From a checkpoint of a small image flow-matching model.
Model: 6.75M parameters, 48-pixel images, arch unet, activation elu.
Training: cautious_adamw at rate 0.0024, batches of 128.
Data: trained on aerial photos of the United States (SatlasPretrain), 16.7 epochs.
Rows from block 4, named by matrix and row number. Rows with one number belong to one channel. Each number is 128 + 24 x the weight over the matrix's rms, rounded and kept within 0 to 255. All counts start at 0. Numbers have three digits each.
# convs0: first 3x3 conv (model.mid.1.convs.0.weight, 256x256x3x3, standardized in use), inputs 72-79, a 3x3 kernel for each
# convs1: second 3x3 conv (model.mid.1.convs.1.weight, 256x256x3x3, standardized in use, transposed), outputs 72-79, a 3x3 kernel for each
convs0.152:122143145131082133136088120157133085143255124088130127135155138119132144131110130127142145117100136140120123144117124186159117125151119154130123132118126141155140137133105131255129089126117140116130147122135135160157
convs1.152:125129109111195138108115129141139146142135135111142137124171133086143160132102141128125123123126130127125128121138123123144072130122139129128145143034124151135120143141130131180149108140135123122129135122133122131125
convs0.153:111152175131216221138204169110141153136140158122146152141149135136170155128138149133135134133146156123162148091115130097119135109140143119115104115115100124125118109145148136161166119152154116123132115146130102136128
convs1.153:108097103094085092111096106115164162134185228125205179108122138111118143111128141121126129123125127128129132097114116123154136153163143151153142158153153155151151079103101085118113071105101118118117127123122135134137
convs0.154:152152130155089111136087115131144124110238148085139125136141150126126155132104137126130140127102139133118131124125118162176117113143124140120131124114130136145129129148128117250144091129114136113123138121139122145149
convs1.154:120138111117197116115125112144127127146113124126119128112173114087169129106109126121125129125130127125129128145127128152104095145099147130118142132045136136138127146134120148173124124134119119122132130124132128140124
convs0.155:126140145146081128140090113153140092127255131083118126140155149125124148136103131129138146123097132140118119142122125181170114121153123154123127130123128140151134136141109125255136084122117139113128148126135130152153
convs1.155:125131108114196131107119125141139141145131131129141132120172123084153150118098131126126124124126127124127128130131128131133084139120143130130147139034130151136121146135122139179137117144130122125132138121132127138127
convs0.156:147149133158087113139092113132148118109249148079128124138145154127127155134105134130131145127103139134118123127129118164178120114146126144122132127119129135146130129148125118252148086122114137111125141128140122144150
convs1.156:120136109115197119112126113144131125143116128132125130114173112089170131101105123121125128126130126124129127142125130149112092147103149129124146132041138138138127144132116148176124129141121119124134131122131130143125
convs0.157:132150131128086130128094119145138099148254121101139123131147132115134139127112128126136141109103137140120124140111117181158114127150123150124125131113129144154139130137113135255130096135115136115132142118136140164152
convs1.157:124130113110193140114122122140136147142129131105136136128168136086139160137108142130124124123128133129125129121150121132142071134120134126122137142040123143132118141148134131180153108141134123119127131121133117130123
convs0.158:135141137149075125140093112143146099121255130088117123137151152123123145136104131130130145121098132137115118140131122176168118125151126151121135131123126137148131131145114123255135089118115140111126144128137133149151
convs1.158:125128108114195127109123116141139137145130129128136131124166121088157145113101128128125126126125128126128128128131131133133082143115144131131145136034133145134125142132120140180136121146126124124133132121134126140127
convs0.159:138151124130090126129101118140137106150237125107147121129142128116133138126114128124132135110101135138121126132111110178155113129153127145120127131114130142148137128137122146251130100140115132114131139115133139161148
convs1.159:124133117114190146118124124137135141139122130101129134129169135086138159137110141130124125124128134130125130125150118141135072135115132124115135139045123137129119140149134133179152109138132123118127131121133117129124
convs0.160:152149148150179154170147120130132150114034093143123111134118109150134110144128114137133108146158123123110110128144164110126146111105124114123120140149125108109127128127149108042103151126116129142134128140123107090102
convs1.160:133132144118029115138129127107110125108103112121112117113119146142093138119135139120131128132125131134131135126091118105126151144164115125117104148238136121129148100110127091025090126094117125126103127132126144133136
convs0.161:137135146148175156168146117131137151104041093136113108129121116148131111145130112134127109149158127121109112128140163111127144103099121115128120139150125108107123127133150097042102152123116124137134129144125102087101
convs1.161:131125140120029112136133128106110124112108115128114120115113143147098140114132131126131129133124129134132134122087124110145160147168116131126106144236140119125149096102122093027088131105116128130109128132125147135138
convs0.162:094080080097068083119077106153118108101158141118122121121126150099099141116109146115124125121104140125129154165137097134133098125136091135141151146142151129144140147112108101141124126114106124108109127122157144147162
convs1.162:144159151152191147141151145127103076126082078127097086135137104132143110129122111130129130131128124128126122168159152158118120111094126115111116101085106111107101147140129159173136154155136135140142131129131127129120
convs0.163:149146149153174152171146117131134150112035094145119110133116110149130109143124110134130105145156121121105107127144165110124147107101118114123119138149123105105125126132151107044103156128115128142134127141123105084100
convs1.163:133131144118027113137130128108108124107102111122111115112118147144092138119136140120131128133124130134131135126087118104130153144166113126119104147243139120128148098106124090023089128095114125127103126134127143133136
convs0.164:153151150152177153172148119130132150114031094146122111134117108148132109143126111138134106144156120122109108127145165111124148111104122113122119140148123106105126128129147111042103155127117129143136127139122106087101
convs1.164:134133145118028115137128128108109126108101111121113117111121147142092138119135141120131127132125130133132135126089117103126152145164113123117103147239137120129148099109126090024091126093113124126102127132127143133135
convs0.165:074080083092064095110084115151123124119166121113110119120128157084112125110122143114115121108112152128135139165134109145134102127125098137147144140143156132144129139107125116146112122105111120096112125137165155162145
convs1.165:151150149152193166141150148110106074126111077123109094141136114135140124134114112137128130131128127130126124154163151159144107111090117111116117108077100113106098142133130147179146153161147140139142131128128124125124
convs0.166:138136145148177160168146118129137150107042093139115111132122116148134113145132113135127109147160129121109111128144163112127146109104125115128121140151126110110123125132148100039103150121116127138135128145127106089102
convs1.166:131126140118031114135132127106110126112108116128115123116113147148098142116132132127130130133125130135133134120090122111146156147167115131126106145232137119124148095104124092028092130106120129129110128131125147135138
convs0.167:082085080087071088103073120145107120109165128120119111124129150085113137111117151118129119109108152119137155164135101139131105127131093138148147145143155126149134139097117106148115129107101126104110120123167147161160
convs1.167:147154152152197153141148149127109078129106080126104092139130110135137118134118113132128129130126126128126123159168152163131104109086122113115115106074103109109098147138136152192142156153142135140143131129131123127123
convs0.168:077083077092063089109078115156120128116165122116112113121124154079112125111121144115110109105105145124133136165135107145134105126124097133147140139139155128140125143106127117146113126106110121099104122132166154157142
convs1.168:151152152151195161142149147112105074125111074123107090142133116136139125132115113137129130131128128130127125152164149162141104110085116112116116108077101111107097140132131147179145157157148138139144131129129123125125
convs0.169:153151148151179155171148119131133151113033095143122112133118109150134110144128113139133108146157121124111110128144163111125147111104124114122120140149125108109127128127147109039103151126116130143135128139121107089102
convs1.169:133133144118029117137129127108109126108103111122113117112119147141092138119134139120131127131125130134131135126090118105126151144165114124116104148239136120129147100110127090025090126095115124125103126132127143133135
convs0.170:087085077084056075106070111155115121110163125117121109121120147077103124107111143114117104104095135116124143164136103138132103127124095131143140140134153128140126148106125113145117131112107122103101123118163149152145
convs1.170:149157155154196156145150149124102073124107072123102086143131114137138122131118115133128130130128128129128125157168150162129104108083117112111112105078101107106098144135133150180140157150141135140145131129131123126123
convs0.171:126128149143166151167148125133136150102050103130112109130128124148131118148131118131127120155159131127115121132141161107125137100099117116129124139152133110116126129128144094042105146118113125132135133146128107094110
convs1.171:130121135121043103132132129108114125118114118134118117115108138143103134110131129127130130135125127132132133124092126113143166149173124132131113140224142119125146100096121100038084129107118128133115129131123145137139
convs0.172:121110114116132188098140159128157143143121087131124103128157138101166120096174125137130129108178162108170114173137141155120154150097157144148137137161145134132110117143140136103090131112105133115125126175167132134114
convs1.172:145128159132113177147141154086112092092115104105112117154110171162120174150104137141129133134129134137130129093163109121205089116126063127124123141131114120112116091129127099113156130152152144127137131125135136129134
convs0.173:145147141144180163168153128124131152111041096137125117134126117155145120146138121139134115153162135126118121125145161117130146112110132116125125139155131115118128118125145102035100143122118131140135134142129111100110
convs1.173:132129139119035119135129126109115130113107118125117126114116143141096138118131134121130128130126130133131135124097122109132155149160120129120106147221132121128146102116131093030094127099118126125107128129124144132136
convs0.174:142091072134065067125068075186159140133146135142138127101056077096053074114119089103059046097039056062054074147126112133115132107119112088120100104105117084071100195151143147139132154138130120118083122074097115083082
convs1.174:162176166160164159146154162086037052082084039080049053147134134138137134129135137140134136136134135133135134146139122136110111116095104106107115108108108104111108128119119129121117133116120138141142133129131123129126
convs0.175:106102086103090094119075125129106114089164142129139105135134152106118152115108166123147131126117159118136184164148100142129101131144087139150155148144149123148148136086102084144121126117094126122104124118162134158174
convs1.175:134156155155196142145141140142092083131090087126100095128126102136133104136120111125129130128128124130126122169166155165102109104085135123112114101079111109115103157146134162190134159143135133138144127131134126130122
convs0.176:118136116142089101132105120117150118075236129064144118144154161114135165127126149134137152128126154132135142132139109165172106089129109156131156137129154139145140105142117084222118075140109137113123139137159119146161
convs1.176:120147114114201117115132111151120116148113138135123135118152104100176118110116118125123129127125124126129123137138139153120113141103145133123149128042136135129115152130113160181133134146133124131142129125132131142121
convs0.177:113134118144091101130111118117150119083237126064141122146156166115136166130132149135135149126126158136135135132138110169176107088132112159128152137132158146148139104146117086223118072136110136109123138140158125149157
convs1.177:124144113115200120115135113147124115148111145137127137122153104101174119106114117126124130128127124126129123134139138151125113144106144132126149128039136136126113150128113157183137135151135125132142131124132131143120
convs0.178:080122168111173208126181183103114134111125152125136146145193163126212183120156166145161172139203198131217187128138131108121127133138136161160139165161140153182165067101122099129147111130135126132133124157152114161161
convs1.178:106096114109093104117102118135216196150255224156224181115108130128109130117110125119124126123120122124125127110146129128159135140164140145142127142138137145138134109132130118145134107134127124128123134126122138135136
convs0.179:143126104142098068132100118114136139059189166098171101140129153123126167125128162138137145141117150119132167123139102113158098095139104134134147139115152121124144122130138073182147101166086132135123130124157114140167
convs1.179:103153127127194099128139106160117100150101138139097119105146099098180092115133113116124132126129120129130125170142139184062130122076152136108143107079140115129118165138117173177125147129112117122142121133133128136115
convs0.180:140168148144186185135181146102125159150098136145142141133121106147138120130142129139134109127149124115123116091124151097122145126141159107108096105123106107108110111133151150138152140152150121137133112120116114112104
convs1.180:123117125108063113127112118108125130118143144115139143108118147123111146119133140122129131124128133132132135101102109118133136141145126137133126150170144139146149079109111063071101085097099123118112121127127137134137
convs0.181:166144132168175125162142103126135160147076143164132140120081084144093094148103098125115079125103083128078095086106145086112140108125121086096083092102079088074103143148161164126160166155157112135120118098090122086092
convs1.181:132139141121060108133126128098099111115100111113109103089134140112111133114139140116130128126130133130134136137082111137094157133138119122118114133201150121137153093092106101046074118074083120120108123131125132131131
convs0.182:130129116154094080138108113123163125061215145063135107145145162125126170134122147135128147138121155132135138129141106147180106090131103150133156142122154139138137117151126074203128079135101134113122138136154119135154
convs1.182:118145115119197109114135111150104104149108139146114129118150097097190109092119112121125133128128121125130124149129143168098122147100147133127150121065143129127118151122108168175127148146127120131146129128131131144119
convs0.183:083069077117064081129069090170157124115177133119126121101097117082078113112089105094065092092058098091078091147101084099130092094105100122119131113085116103090101154154128121161131138130127117078097122113129130103113
convs1.183:138148134129186136129152138118106079138126113127112097134138123111147134113119126133129133127128131131131131138137130159149113138096117122119136118080125114101107136130118158186143151160137135128141124129129128135128
convs0.184:154152134158175163141167123114139158151085127161138139124095090132120095132130106129117093116131097107104097095115147098119145124121143104095096102117089095086103125153160160129155159159158120129124115113102114091087
convs1.184:130127138114055118132124123100114115113125126113124118107121154128111146120134140124128132126131138134135137110101102121136137133142113129124115145186145130138149075102109071041092097095099127117111120128130138135136
convs0.185:104142117125089121125108124129142104114250110067145123139164160106148157124129143135141152113119154133131131142131111179167116100135108160129145142133157152156140108138107099232103069136115137112131144136160131159157
convs1.185:130140113109196131116131121142126138145120140112127139126152120100151141129112130133124127126124129127126125118151130140147095138116140132126146139033125142128111145134121142185152121153144131126138132119134124133123
convs0.186:110144107131092118118109123114148122105239113081148118137156157104148155121135143139133142112120156128137133137134107173166112101131112161127150140130157150153138096138122100235104081138108136111125138136161130156150
convs1.186:130140114111198130121137116136123129144117140112120139134144120109160135130119127134123131127125130130127125117156129147147090140102135130122142134034127132123114141135123146188153128155141131124138127119136124135122
convs0.187:095137099113090125107107127110143133129241093104146117129152151099153145112140138132128132102123152123133125141123109167155109122123115159127141138123153149147132090138135121224090097141111136114126134138159135154142
convs1.187:138140122109194144126143122128131132141131139110124140144131135118147153139121134136123130125125134133128129105165124143172077141108118126118136140036118127113105131143135133192175125160152135118136127121133120130124
convs0.188:163157136173186152156160113118141160145088136156138144124097088138113095143124104126117087125123091118098095094116149101126145115130143097093088100110085094082103136151162162134161157160161117127122119110098114088087
convs1.188:130130135117058112131122123100108117113119126115119116103125148119116145112133142119130130125130136132134139116087105126120141135143117128124119142187150130140152080095104080037084097079091122118110122127127138136136
convs0.189:121139118151097088131112117116160127073223135062141118145150163120136168130130149137130149129125163132141135126138110159181105085129110156128152136126156143148135106150123081215122072138107135108123137142159122142152
convs1.189:123145114116199115115136113147110110147106142145125137121151097099185112099117114124125131128128123125130122140134140158111120148104146131127149126051141132127115150126109163179132141148133123133144131126132131145118
convs0.190:113123108141079094134095118115147119079230129080141115140145158115128162128121146133133145126121152129131138136142101152165101096133104152134155140127149135139137106144123084219119090138107133115121135132156123142155
convs1.190:121145116116199117118139112149120113148114139135120126124149105101175116109116118126125131128125124129129125140138140160121112141097141132123147126047138129125117152130115164188135139152131126131145127125132129141120
convs0.191:157153134171183155154164110120144161140083133160132140125095090136112094144124101127112088124123096117100094094117149099126147116126141099093092102111089093081103133153161160130156159156158118129120120112101114088086
convs1.191:130127135118056112130125123100109116115117127117121117106124147124116143109132139120130131126130135132134138116088106127126146137144115129127118142188150129139151075092102082036085104090092124120111122127128141138136
convs0.192:140152109136101127124104119127156128136213130117161118121134134104127134116120125122119132104107131120118119128125117158145113133143128141105127117109126130130130123159131148241134116156117131113128125119136128144136
convs1.192:127144122116184137127144124133123125141121125099105127128158139098141151132116136131126130126129135132128131124149116152135079142107128124115132133056129126124122132134127134173147118136128127120133128122133120133126
convs0.193:147152120156094106140089115125161129088239144076142125135141154118121158132102134130125149124107146130119122131135118154177113107142122146116139130107134129140123124163134104249142088136119137112127135127144119137146
convs1.193:123149110112195113116136110143120117146117142133115130115170110090175124102110125121125130126129124125130127145123132158107105148097145129119148131046144132130124142127114153179127132139121122126139130122132131143121
convs0.194:122155127123096137130082126156138084131255108087141127126161137106135142119117130124145148106106137130117124151121123179155119124145119150126128131118129137151137135142104123255116090137117139120136140122145129156156
convs1.194:119137113106193134113125126146130143148136140101132137127155137093135157136108143129125124123124131128124128117147117125150071126120137132123147145035126150129116141137130131185156106139137125124133134120135121130124
convs0.195:120118086131068102125078105135161135115213127120132108119123134099106129117100108120098115090081117100092099125126101119143106114122117136108131115087119103107108134164138128199130133135116128090112118116133121117119
convs1.195:131139129117190128127149122128112093141132119116106106132140127105146137121113127132127133127127134132131131129148125170154090140087124128122135126055133118115118135129122149190148137150131134124141124127133126139126
convs0.196:131144123147087129138089118138156104111252124084130125135153155114128148131107133127133148116108137131113119142136121170163116124144126153117139129122130134147129130158111116255130087128118139112131139128143127146151
convs1.196:124138111108193123111132117142130132149131133120128132122163123091153143114105129129125127126124128126127128126135126142137085141112143130127147139036136143130121142130119142185138123149129126126136132120133127140126
convs0.197:116163171138243206145209163105128153132127155124143149148155135145175156131145150144144140137160163125153147089123137085123140109141150124120109119123108123126114096135143131149159121146148119132134114150135104133124
convs1.197:111097106094080093114097104116155161132211229125207186109120138116117139109127140120126129124125128129130132098112115122148138151161142152151141155157153151152152083105103088115114078107105118118117125124122137135138
convs0.198:163158113158104095139086120118150143090218152097164122128125143120122153127102146128129134123098140126111134116127110138168108105140117133116128123089133121133124128151145110233144105164117135119124129111142116135146
convs1.198:115159116116193106123136106147115110147106131118092115111167115088164116112123130120124131125130126128129128156131126166079108139075147129109140126057141124133128152132118153170122128123110119120133126127132126136119
convs0.199:135158108130100132124102122131151115136228120104161121124146138104134137118119127125128138105108141127120123134125113169152113129142127149112133125112131135140131126154122136254128103155118133117134131120142130153143
convs1.199:125140119112190137124139124136125134141127130098116132131161138094138153137115142132124128124127134130126129123153115146140073136108131125115139139044129130126117137140129135182152115141133127120132130120134118131124
convs0.200:122164172139245206144211157108133146132130153122140148146153131142174152132148147139145137134159157122154140095114141094122144113139151124119107117117107122123111103137142135152159122146151119131133117147130104132117
convs1.200:113099107093082093114096104114157165130220227124209185110121139115117142111128144122127129125126129130131133096111115120149134150163140149152142157157153152151152080103102084115112070106105117118117126123123135134138
convs0.201:169159133184171128157142105122144168157115154148145149119087089138100096138122103125111090128103082116087093085107138105127137109136140093083080086084071088074096143162168171154168164159165113123123118100096108090095
convs1.201:126126126110082102128113118102108115112125135109119117095137144101125144105140146118131132123131135131135138115084105131112145147138128130135135145172155133148152078077087081043077087059071116115113118121123130133135
convs0.202:118152130122095141129083127156137080131255107084141126128163138105136142119116131123147148106105136128117123151121126178154118127145121152127128133119130135151138133143101123255115089133118139119135140121143128157157
convs1.202:119134113106192133112123126146132144148138140099135136128154139093134158137106144130126124124124131128124128115149117122151070126121137132123146146034125152129115141135130129186155105139138124125133134119134121130124
convs0.203:123155126125095137131081126154140086130255109086140127126162139105135142120118131125143149106106137130117124151122121177155119125145118150125130130118130138151137136143103124255118091138116139120136140123145129156156
convs1.203:121137113106193134114126126145130143147136139103131135127156136093135157136108143130125124123124131128125128117147118128149071127120137132122145145035126148129115141136130131186155106140137125124132134120134121130124
convs0.204:098145172122212221134207178103125146133132150121139148155175152135198170126151163141148158138174181128195165102128133094114132116135143134137121139139114143155138087128137125144154117138147121129136120158146108148142
convs1.204:110094105095083094113096106121185180138255233135229184110117137115114137114124138121124128122123125127128130101127120125158136147165145149150139154151147151149150092114111100126120088118112120121119128123122136134137
convs0.205:130147124149092127139091119141157104111255128077131127136155158114129151130107133126134151119108143131115119142136121172168117119145125155118140130124133135147127131162114116255133081131120139111132139131145124146151
convs1.205:124141110109195123110133118142129130147127137123129135120166121089156140111105129127125128125125127124128127129134126144132087142112144130126148137035136143129120142129117145185136124150130125127137133120132129142125
convs0.206:131157114125099132127091122142143100136244115095154123125153136105137138119116128121137142104109141128118125142122114175155114124146122151120133130113134139148135132147109133255120096150118133120136136119143130158149
convs1.206:121142117110192138121132125142127142143132138102126133128160135091134155139113143130124125123125133129124129121151114138141073131113133127116142143039126138127115141142132134186154111141135125120132132119134119128124
convs0.207:124156126126095136131082124154141087130255112085141127127162139107135143122116131125144150107106137130116124148123120178156118124145120151123131131117131138151136136146104122255119091138119138119136140125144130156156
convs1.207:121137113107193134110128126146129142146134138103132136128157134092136155134108142129125124123124130128125128118148118130146075129119138132122145145036127147129116142136128131186154109141136125124132134120134121131124
convs0.208:076134093108112139093116129122153146131218103120122111113151156082152139088144126120129129086127147102143108137132108158144126137115129155124137136125142138150120108156136134216099120121110123093118123144159136156131
convs1.208:150136132123190153139136136099120121123139130086124131160119137149133152148113136138124131129127132134129129097171125127186071121101106122132137133038113129119105121125130124201167120158150137121138130125131125127126
convs0.209:144130085129113072134094111139133123075168171111150125127116136121095152129090162120129124131090129119095168139145089112159094110164100121119149134107130109116138148138115089176158111149116126121101123107134115123163
convs1.209:119163138137190102138140121148101083131118105131098099110137091110159089118132115116129132128127120127128126170137143167052136115091160132115136105085143112121110157136110167182107143133109120135142127127128129134117
convs0.210:116138094110118116115096118143130109125229136106165128117147138082137142093123141109137144093109133108121128147127107153138107147147112135126137129114129126139127134129110128247130112161123121110122123118139124145147
convs1.210:142154133132203140142133137121111111126121103084114106139135121125134134146114130132126130129126129129126127122162130134136092107099131124122134118041115127125111141140126135199139115134131132131140132121131121130124
convs0.211:098142178122182198141183176108113129106093129113115128158183158142196165135166156156205172151239182142194167127136143116126133120131145159163140170189151156169153078090117073084122092103118140144141137163148123146149
convs1.211:107104111115091107115098119135179208140173237163233196118109133132106130110107126122125127126123123126126127112136130123163144146172144143138128147148137146145138116134140117140137118138134121126119133127122139134138
convs0.212:081093073115074088118089104156152138129175139123123121099102133062086114089100111087074094079073106090093096135112085121136112112119108121118131110096124105103098152153146139172137139131127098075092120123139135110108
convs1.212:151150144136194143138148139105087066128124088108107091138136125124145132127117127134129134127129132131130130134147130157148110123089115117126131116077117114110107128120115149181137144148135138131143128131130127132127
convs0.213:111131083127100090133095117134144122092198151102132124126135149105106153117099150115122129121100138114115147144144082131155106112147101136118150133116135119131129144149121099202139113136120122100097123125153125135153
convs1.213:133149134132202120132138125137112086137116107126115107127138102118155106127120112123128132129126122128127125143146141159111123120094144129127138115064131122117113146127111159194118137148125127135145130124129129135120
convs0.214:079125084119110129108124119123167160134211122117109113119144158087132138103134124119104122091117147109136113127138103148153121137125127149118139127121143131139119112172152138209114118115112120086107122145163140143123
convs1.214:153135133130199151135149133092101086131128112114119117153134126136153136134108116137127133128128129130127126106154132151177098125092112124137136129044117125111108116116115138197153136174141143128142131127132130134127
convs0.215:129121142144149140163131112129149163099045125123081113128105112161109114159118114135108101162133113140114112107133146101137152092099119120117115136135114111115118126148160093067133133103131130130124136134125117090102
convs1.215:123111124128044094122129119119118123123121132154125123111114129130121126094124116117130129129129127127132132128088130128138175153155132131139118130195145124128146104095116116053090138124116123127115123129124144139135
convs0.216:095136178120179198140182175109114130106095131110114129154183160140194167134163158153202171152241183143194168126135138116127129119132143160168140171191154156171154078086118070082124095101119139145140139165149125148150
convs1.216:106102112116093107115099119138183211141174237165235194116108131130107129111107126121124125125122122124126126114138133124164144145174143143139127145146136144142138118135140121141138120141134122127119133126123138134137
convs0.217:118120142146156137164132113134162160085057140118075121128107117157100121164115116131104104164125113144109108111137140103145155093105127122115113136128112112116114128156160086073144130103137130125121139137125117090103
convs1.217:127111122133056087120135121115111117126121128157124120114116122129131119087124108119132130130131124125133130132083135131140182160157135130146123120186154127120141105080101123062081144132118126133117123126124145140135
convs0.218:171151146171170117182136099132118153123047130147135139135094082156110097156116104133120084148114086128091093109117150092125145108113123097105096113101094096088108143128157138096148159145150122135128129110098118083092
convs1.218:127136135121050110128120123114108130114105122119111114094130139113111134101138143114130129128130132132133138133079116128095163147144123120116114131208141128143151111107122101031088119069096115117105120130123135135133
convs0.219:144114088159094084136081083160161146131155135142135137103067089112065085119105092110067063107060060069063079120109111117139135103118119097091098083061085091070089172169153152151137166148151122104096124092101110084091
convs1.219:145151149134140129132143132100068066108108070091067078130136132126144131118135142136133136132131134134134135124112118132129118134095117117123130126120136114116123122107107130123113137117114133128135124130130127132130
convs0.220:147141117157139082137107107139128138067144200099143162130095123140083139148086154130116119143102109140087145136134105108159099104161110116112118130098107117115119144140128095159197094155156133129114134105105116102143
convs1.220:125165132142153086135144122141090091116104102109095099100145093101157082105144116114134132128130121127132133180096131145012158124115175129117139091127165116124125146122097155133085122110089117137131122134121127131119
convs0.221:113137102093123118118083117154121097119235120097164127118157134078143140091125139105150147096114127109121126156122115153131111139142103132133142137116128131145136147115100120245116101158125119118128130119135126150150
convs1.221:136153127130201138139124140136118133126124119086125113139128125128125143145106132133125129130125130128124127118169130120144095101107133125120136123037113132131107141143130131201143112135138130132139135118130121130124
convs0.222:085137089113104119109109124131148137127225126109138121113148150078136140093129133109121132088115144105132114133135099154148116138131117146119137130118142131145119119152129133244118111139120119096112121137156134151135
convs1.222:151145131128203141139140133111107100129126105097120112147132124133139137147112128136126130128127130131126127113164128136157095116099123120129137125037116125117108130127120137205149126151138138131141131123132120130123
convs0.223:170151147169160117178132106129113147122053132147138140131093086155110102154117107130124088149113087130096100113118150091125144108117127097106099113104096100093109137122151137094150156147152125138132127108099120090098
convs1.223:129137135122055110128117124117111129115108123119115115095129138111109131105138143114130129128130130132132136136081116125095158144142127120115116129199141130143149114112124103039090115071095115118108120129123133133133
convs0.224:098135106140105118126102123120153128112242133085123127135160165112132162121116137126126139114113150124126121132135106163167121124140118157124144129125144136155126108157129114247128088127121129097111132139155135147146
convs1.224:140139114119205126120135120136123112141126135129132129127142108112157123122107119129125130127123125126128124123144133140147108135107137128134144130025130136119115143129113149202137132162136131133141132120132129140123
convs0.225:082122174111169204130181182105115134115113138124127137149194165133200179126163168148171177146243198138219184125135134107115124123127136164165141171183153154179162069094122092107135107115127132139136131165155122158160
convs1.225:108097111111094106118103119139231208152255239166240191111107129121107130113107125118123124121119121123125125115147131132167140146172142144142125142138133146139136116137138127148139117142132124126121131124121139133134
convs0.226:142120106150107088142114104140176143076181176096106127128122145120089149141099138121101124134096129135108128136148100121163112115142110130109138133107119124125121144177141094194168104123119127099108134132134124114138
convs1.226:127145116130189102120147117131095089141115118141113105116159099104187108090123113121129135129126121125130127152108143167095129144099147134135145114089156129119125135110096165170108146153113123135143127127126133142122
convs0.227:133136136148177164144164115126155156146093115142120130124109104136118098134137105125112103127140107109117097101125144110123148111108137106103106107120098099094102131163159148124138153151152120124122124137115110091085
convs1.227:128115131115055122130123128106119120118145144123133127118117147133123148103121133128130133129132134133137135101096109119171141144152112132137123143173137133132141077097106078057111113123121128121117122124127144138139
convs0.228:105163158131198189138182166098108137133091132132132137158158139179178158137155156173165146155194173129157156098135150074123138106132157136135115135162133126146131071105123118115139125128133129163149124147144112137134
convs1.228:108104114098071105120101110127146163137167203132187170102112136117106130112120133118126128124125127130129133110111122129146151151158141142140126148160139145148146107123128106120125102120116118117113123126121137134135
convs0.229:142141137153179155153167120125141162135075124143122134130103107151119104143131114132114100144138111119113109095125145099130149096115137106103102115124099102098105124152161139115146150145148123128121127126116111087092
convs1.229:126114126118048108127120119110123125123142148127135129111116142126120136100125131121129131127130130130134135115094114124140154147150124133134120139180142131137147088101115094043104118116109123121113121125124144140137
convs0.230:102151107117107135121106124130159118135252112093138125117162150094148139104126126119139139093119143117128111138132114172156122139137120153121137128118137141155128113155122131255110095135120128107129130135151137154139
convs1.230:143140118114198137128135127121120134138131137100126133143136130124139151145113137135124129125124133130125128102156118126171083126112127126128142139029123138121111129133125131199155120155143133124137131119134121130123
convs0.231:154138129157136087139105111139121142084162206106153156124104127136095144140092150126127120142100114137099141118111115104148103105156111117117107121090111119116124148130136112183201105156143132131116130099114118113144
convs1.231:119163117140168092131124120138096101126107112105099105092150099087151093103134123116133131128130123127131133179104129153021149128121174130108141094110156117131131146124103160144093119107091116130129124133124125132122
convs0.232:111094084128082090122082094163163140127177139131127126098090109082076108105092105092060082087062088084080092127100090116134112104108105113100117092069102098088093168170148146170138157139136108078095118111123120101105
convs1.232:142152145132167135131147132105085069132125092116095088133140128120144132118122129134131135128129134132131132132130120153149111131091114122123133120091129113108115126118111145165132145145126136128140124130131127134130
convs0.233:109145119118100132124089124144136099121250122081137127131167153103143149113115132120147150106111134121123120144130121171153121132149109150130141133123135136159138122137106116255122090133121128115123135125145127159152
convs1.233:131139116117198130119125125143127136141135130106134127126141121110139138136104128131125128128121129128125126115153127125147095120114138133130144136029123144129114145139124138199146115147138129131138133118133124133124
convs0.234:119146098143096096128090121110153138095223140095139122135144153117120161120111142133126134123107147119121133128140101145167109118133110152121145129115139126142125104157137101242132100139120130108109128128153121141150
convs1.234:128147116120202118123135112145117106142121125122114116126147107111159117128119119125125132128124126129128126132148129153117112129089138133124146127037137129125119146132115156196128132145123126129142127125133128137120
convs0.235:162158140170184142161155107121138163140082134148135148129096091147115099145125109133112090136124100120100097093119148100132145104126138096093090106107091095086099134154163152131160153154162118125123122113102113086090
convs1.235:127124127117061110128119122108116125118125137120126125102128144111120142105131142118130130124131134130133138116082109126117153146145121128128123139182144132142148090099112088038094104084097119118108121126122139137134
convs0.236:152134111150125075132102115133120144076172202103160136125105135133097152133093158126129126139097124130098153115122104098151098101154110120123123125091123116114128147128139103184194104160123128131111127096124114119156
convs1.236:113168127134182090131132112145105094134114113117094098094147094092156088112133122115131133126129121126129131182123127171015139124100165137110139100100156117129127152134104170165103131115095117129136123135127126131117
convs0.237:114152108122114132122112120140150111142240129098154128116156142091143139104124128110137145091117142120124118135123113168152114143144122143118137125118134137145129130147119142253129102148124122110128131128144133154141
convs1.237:138144124121196141129137132122116127136128123096121121140146126114137148143114138135125129127126131129126128112156119133151087124110127124121140133036120136122112132137127134197152115147137132126137131119133120129123
convs0.238:158135096146115068128101118119129152075177183111154120132112139128106155126097159130129129134096136121103161114129094101165098105147105123122136125089136113115124136133150094191172113161112128127108121108141115129158
convs1.238:111162128131194097131135106150111089141112115137090106101146096100163091119136121115126133126129122128128127172139132181046129117074156135110140110083147115127125154134111169179111143124100118125139120134133125133117
convs0.239:108150109124110118125096121134143112117245138077147133131161156105139155113111139118143145111114146124119124134128106167165114121143113150126143129121141134154129123145117115255131083142127124105115133127151127154151
convs1.239:136148116120205129122131125139122125135123132110128119125149114109148128134108125128125129126125128126126125126151127140127108125108138128125144128029124136123113145140119145201138122148134129131140134119131124135122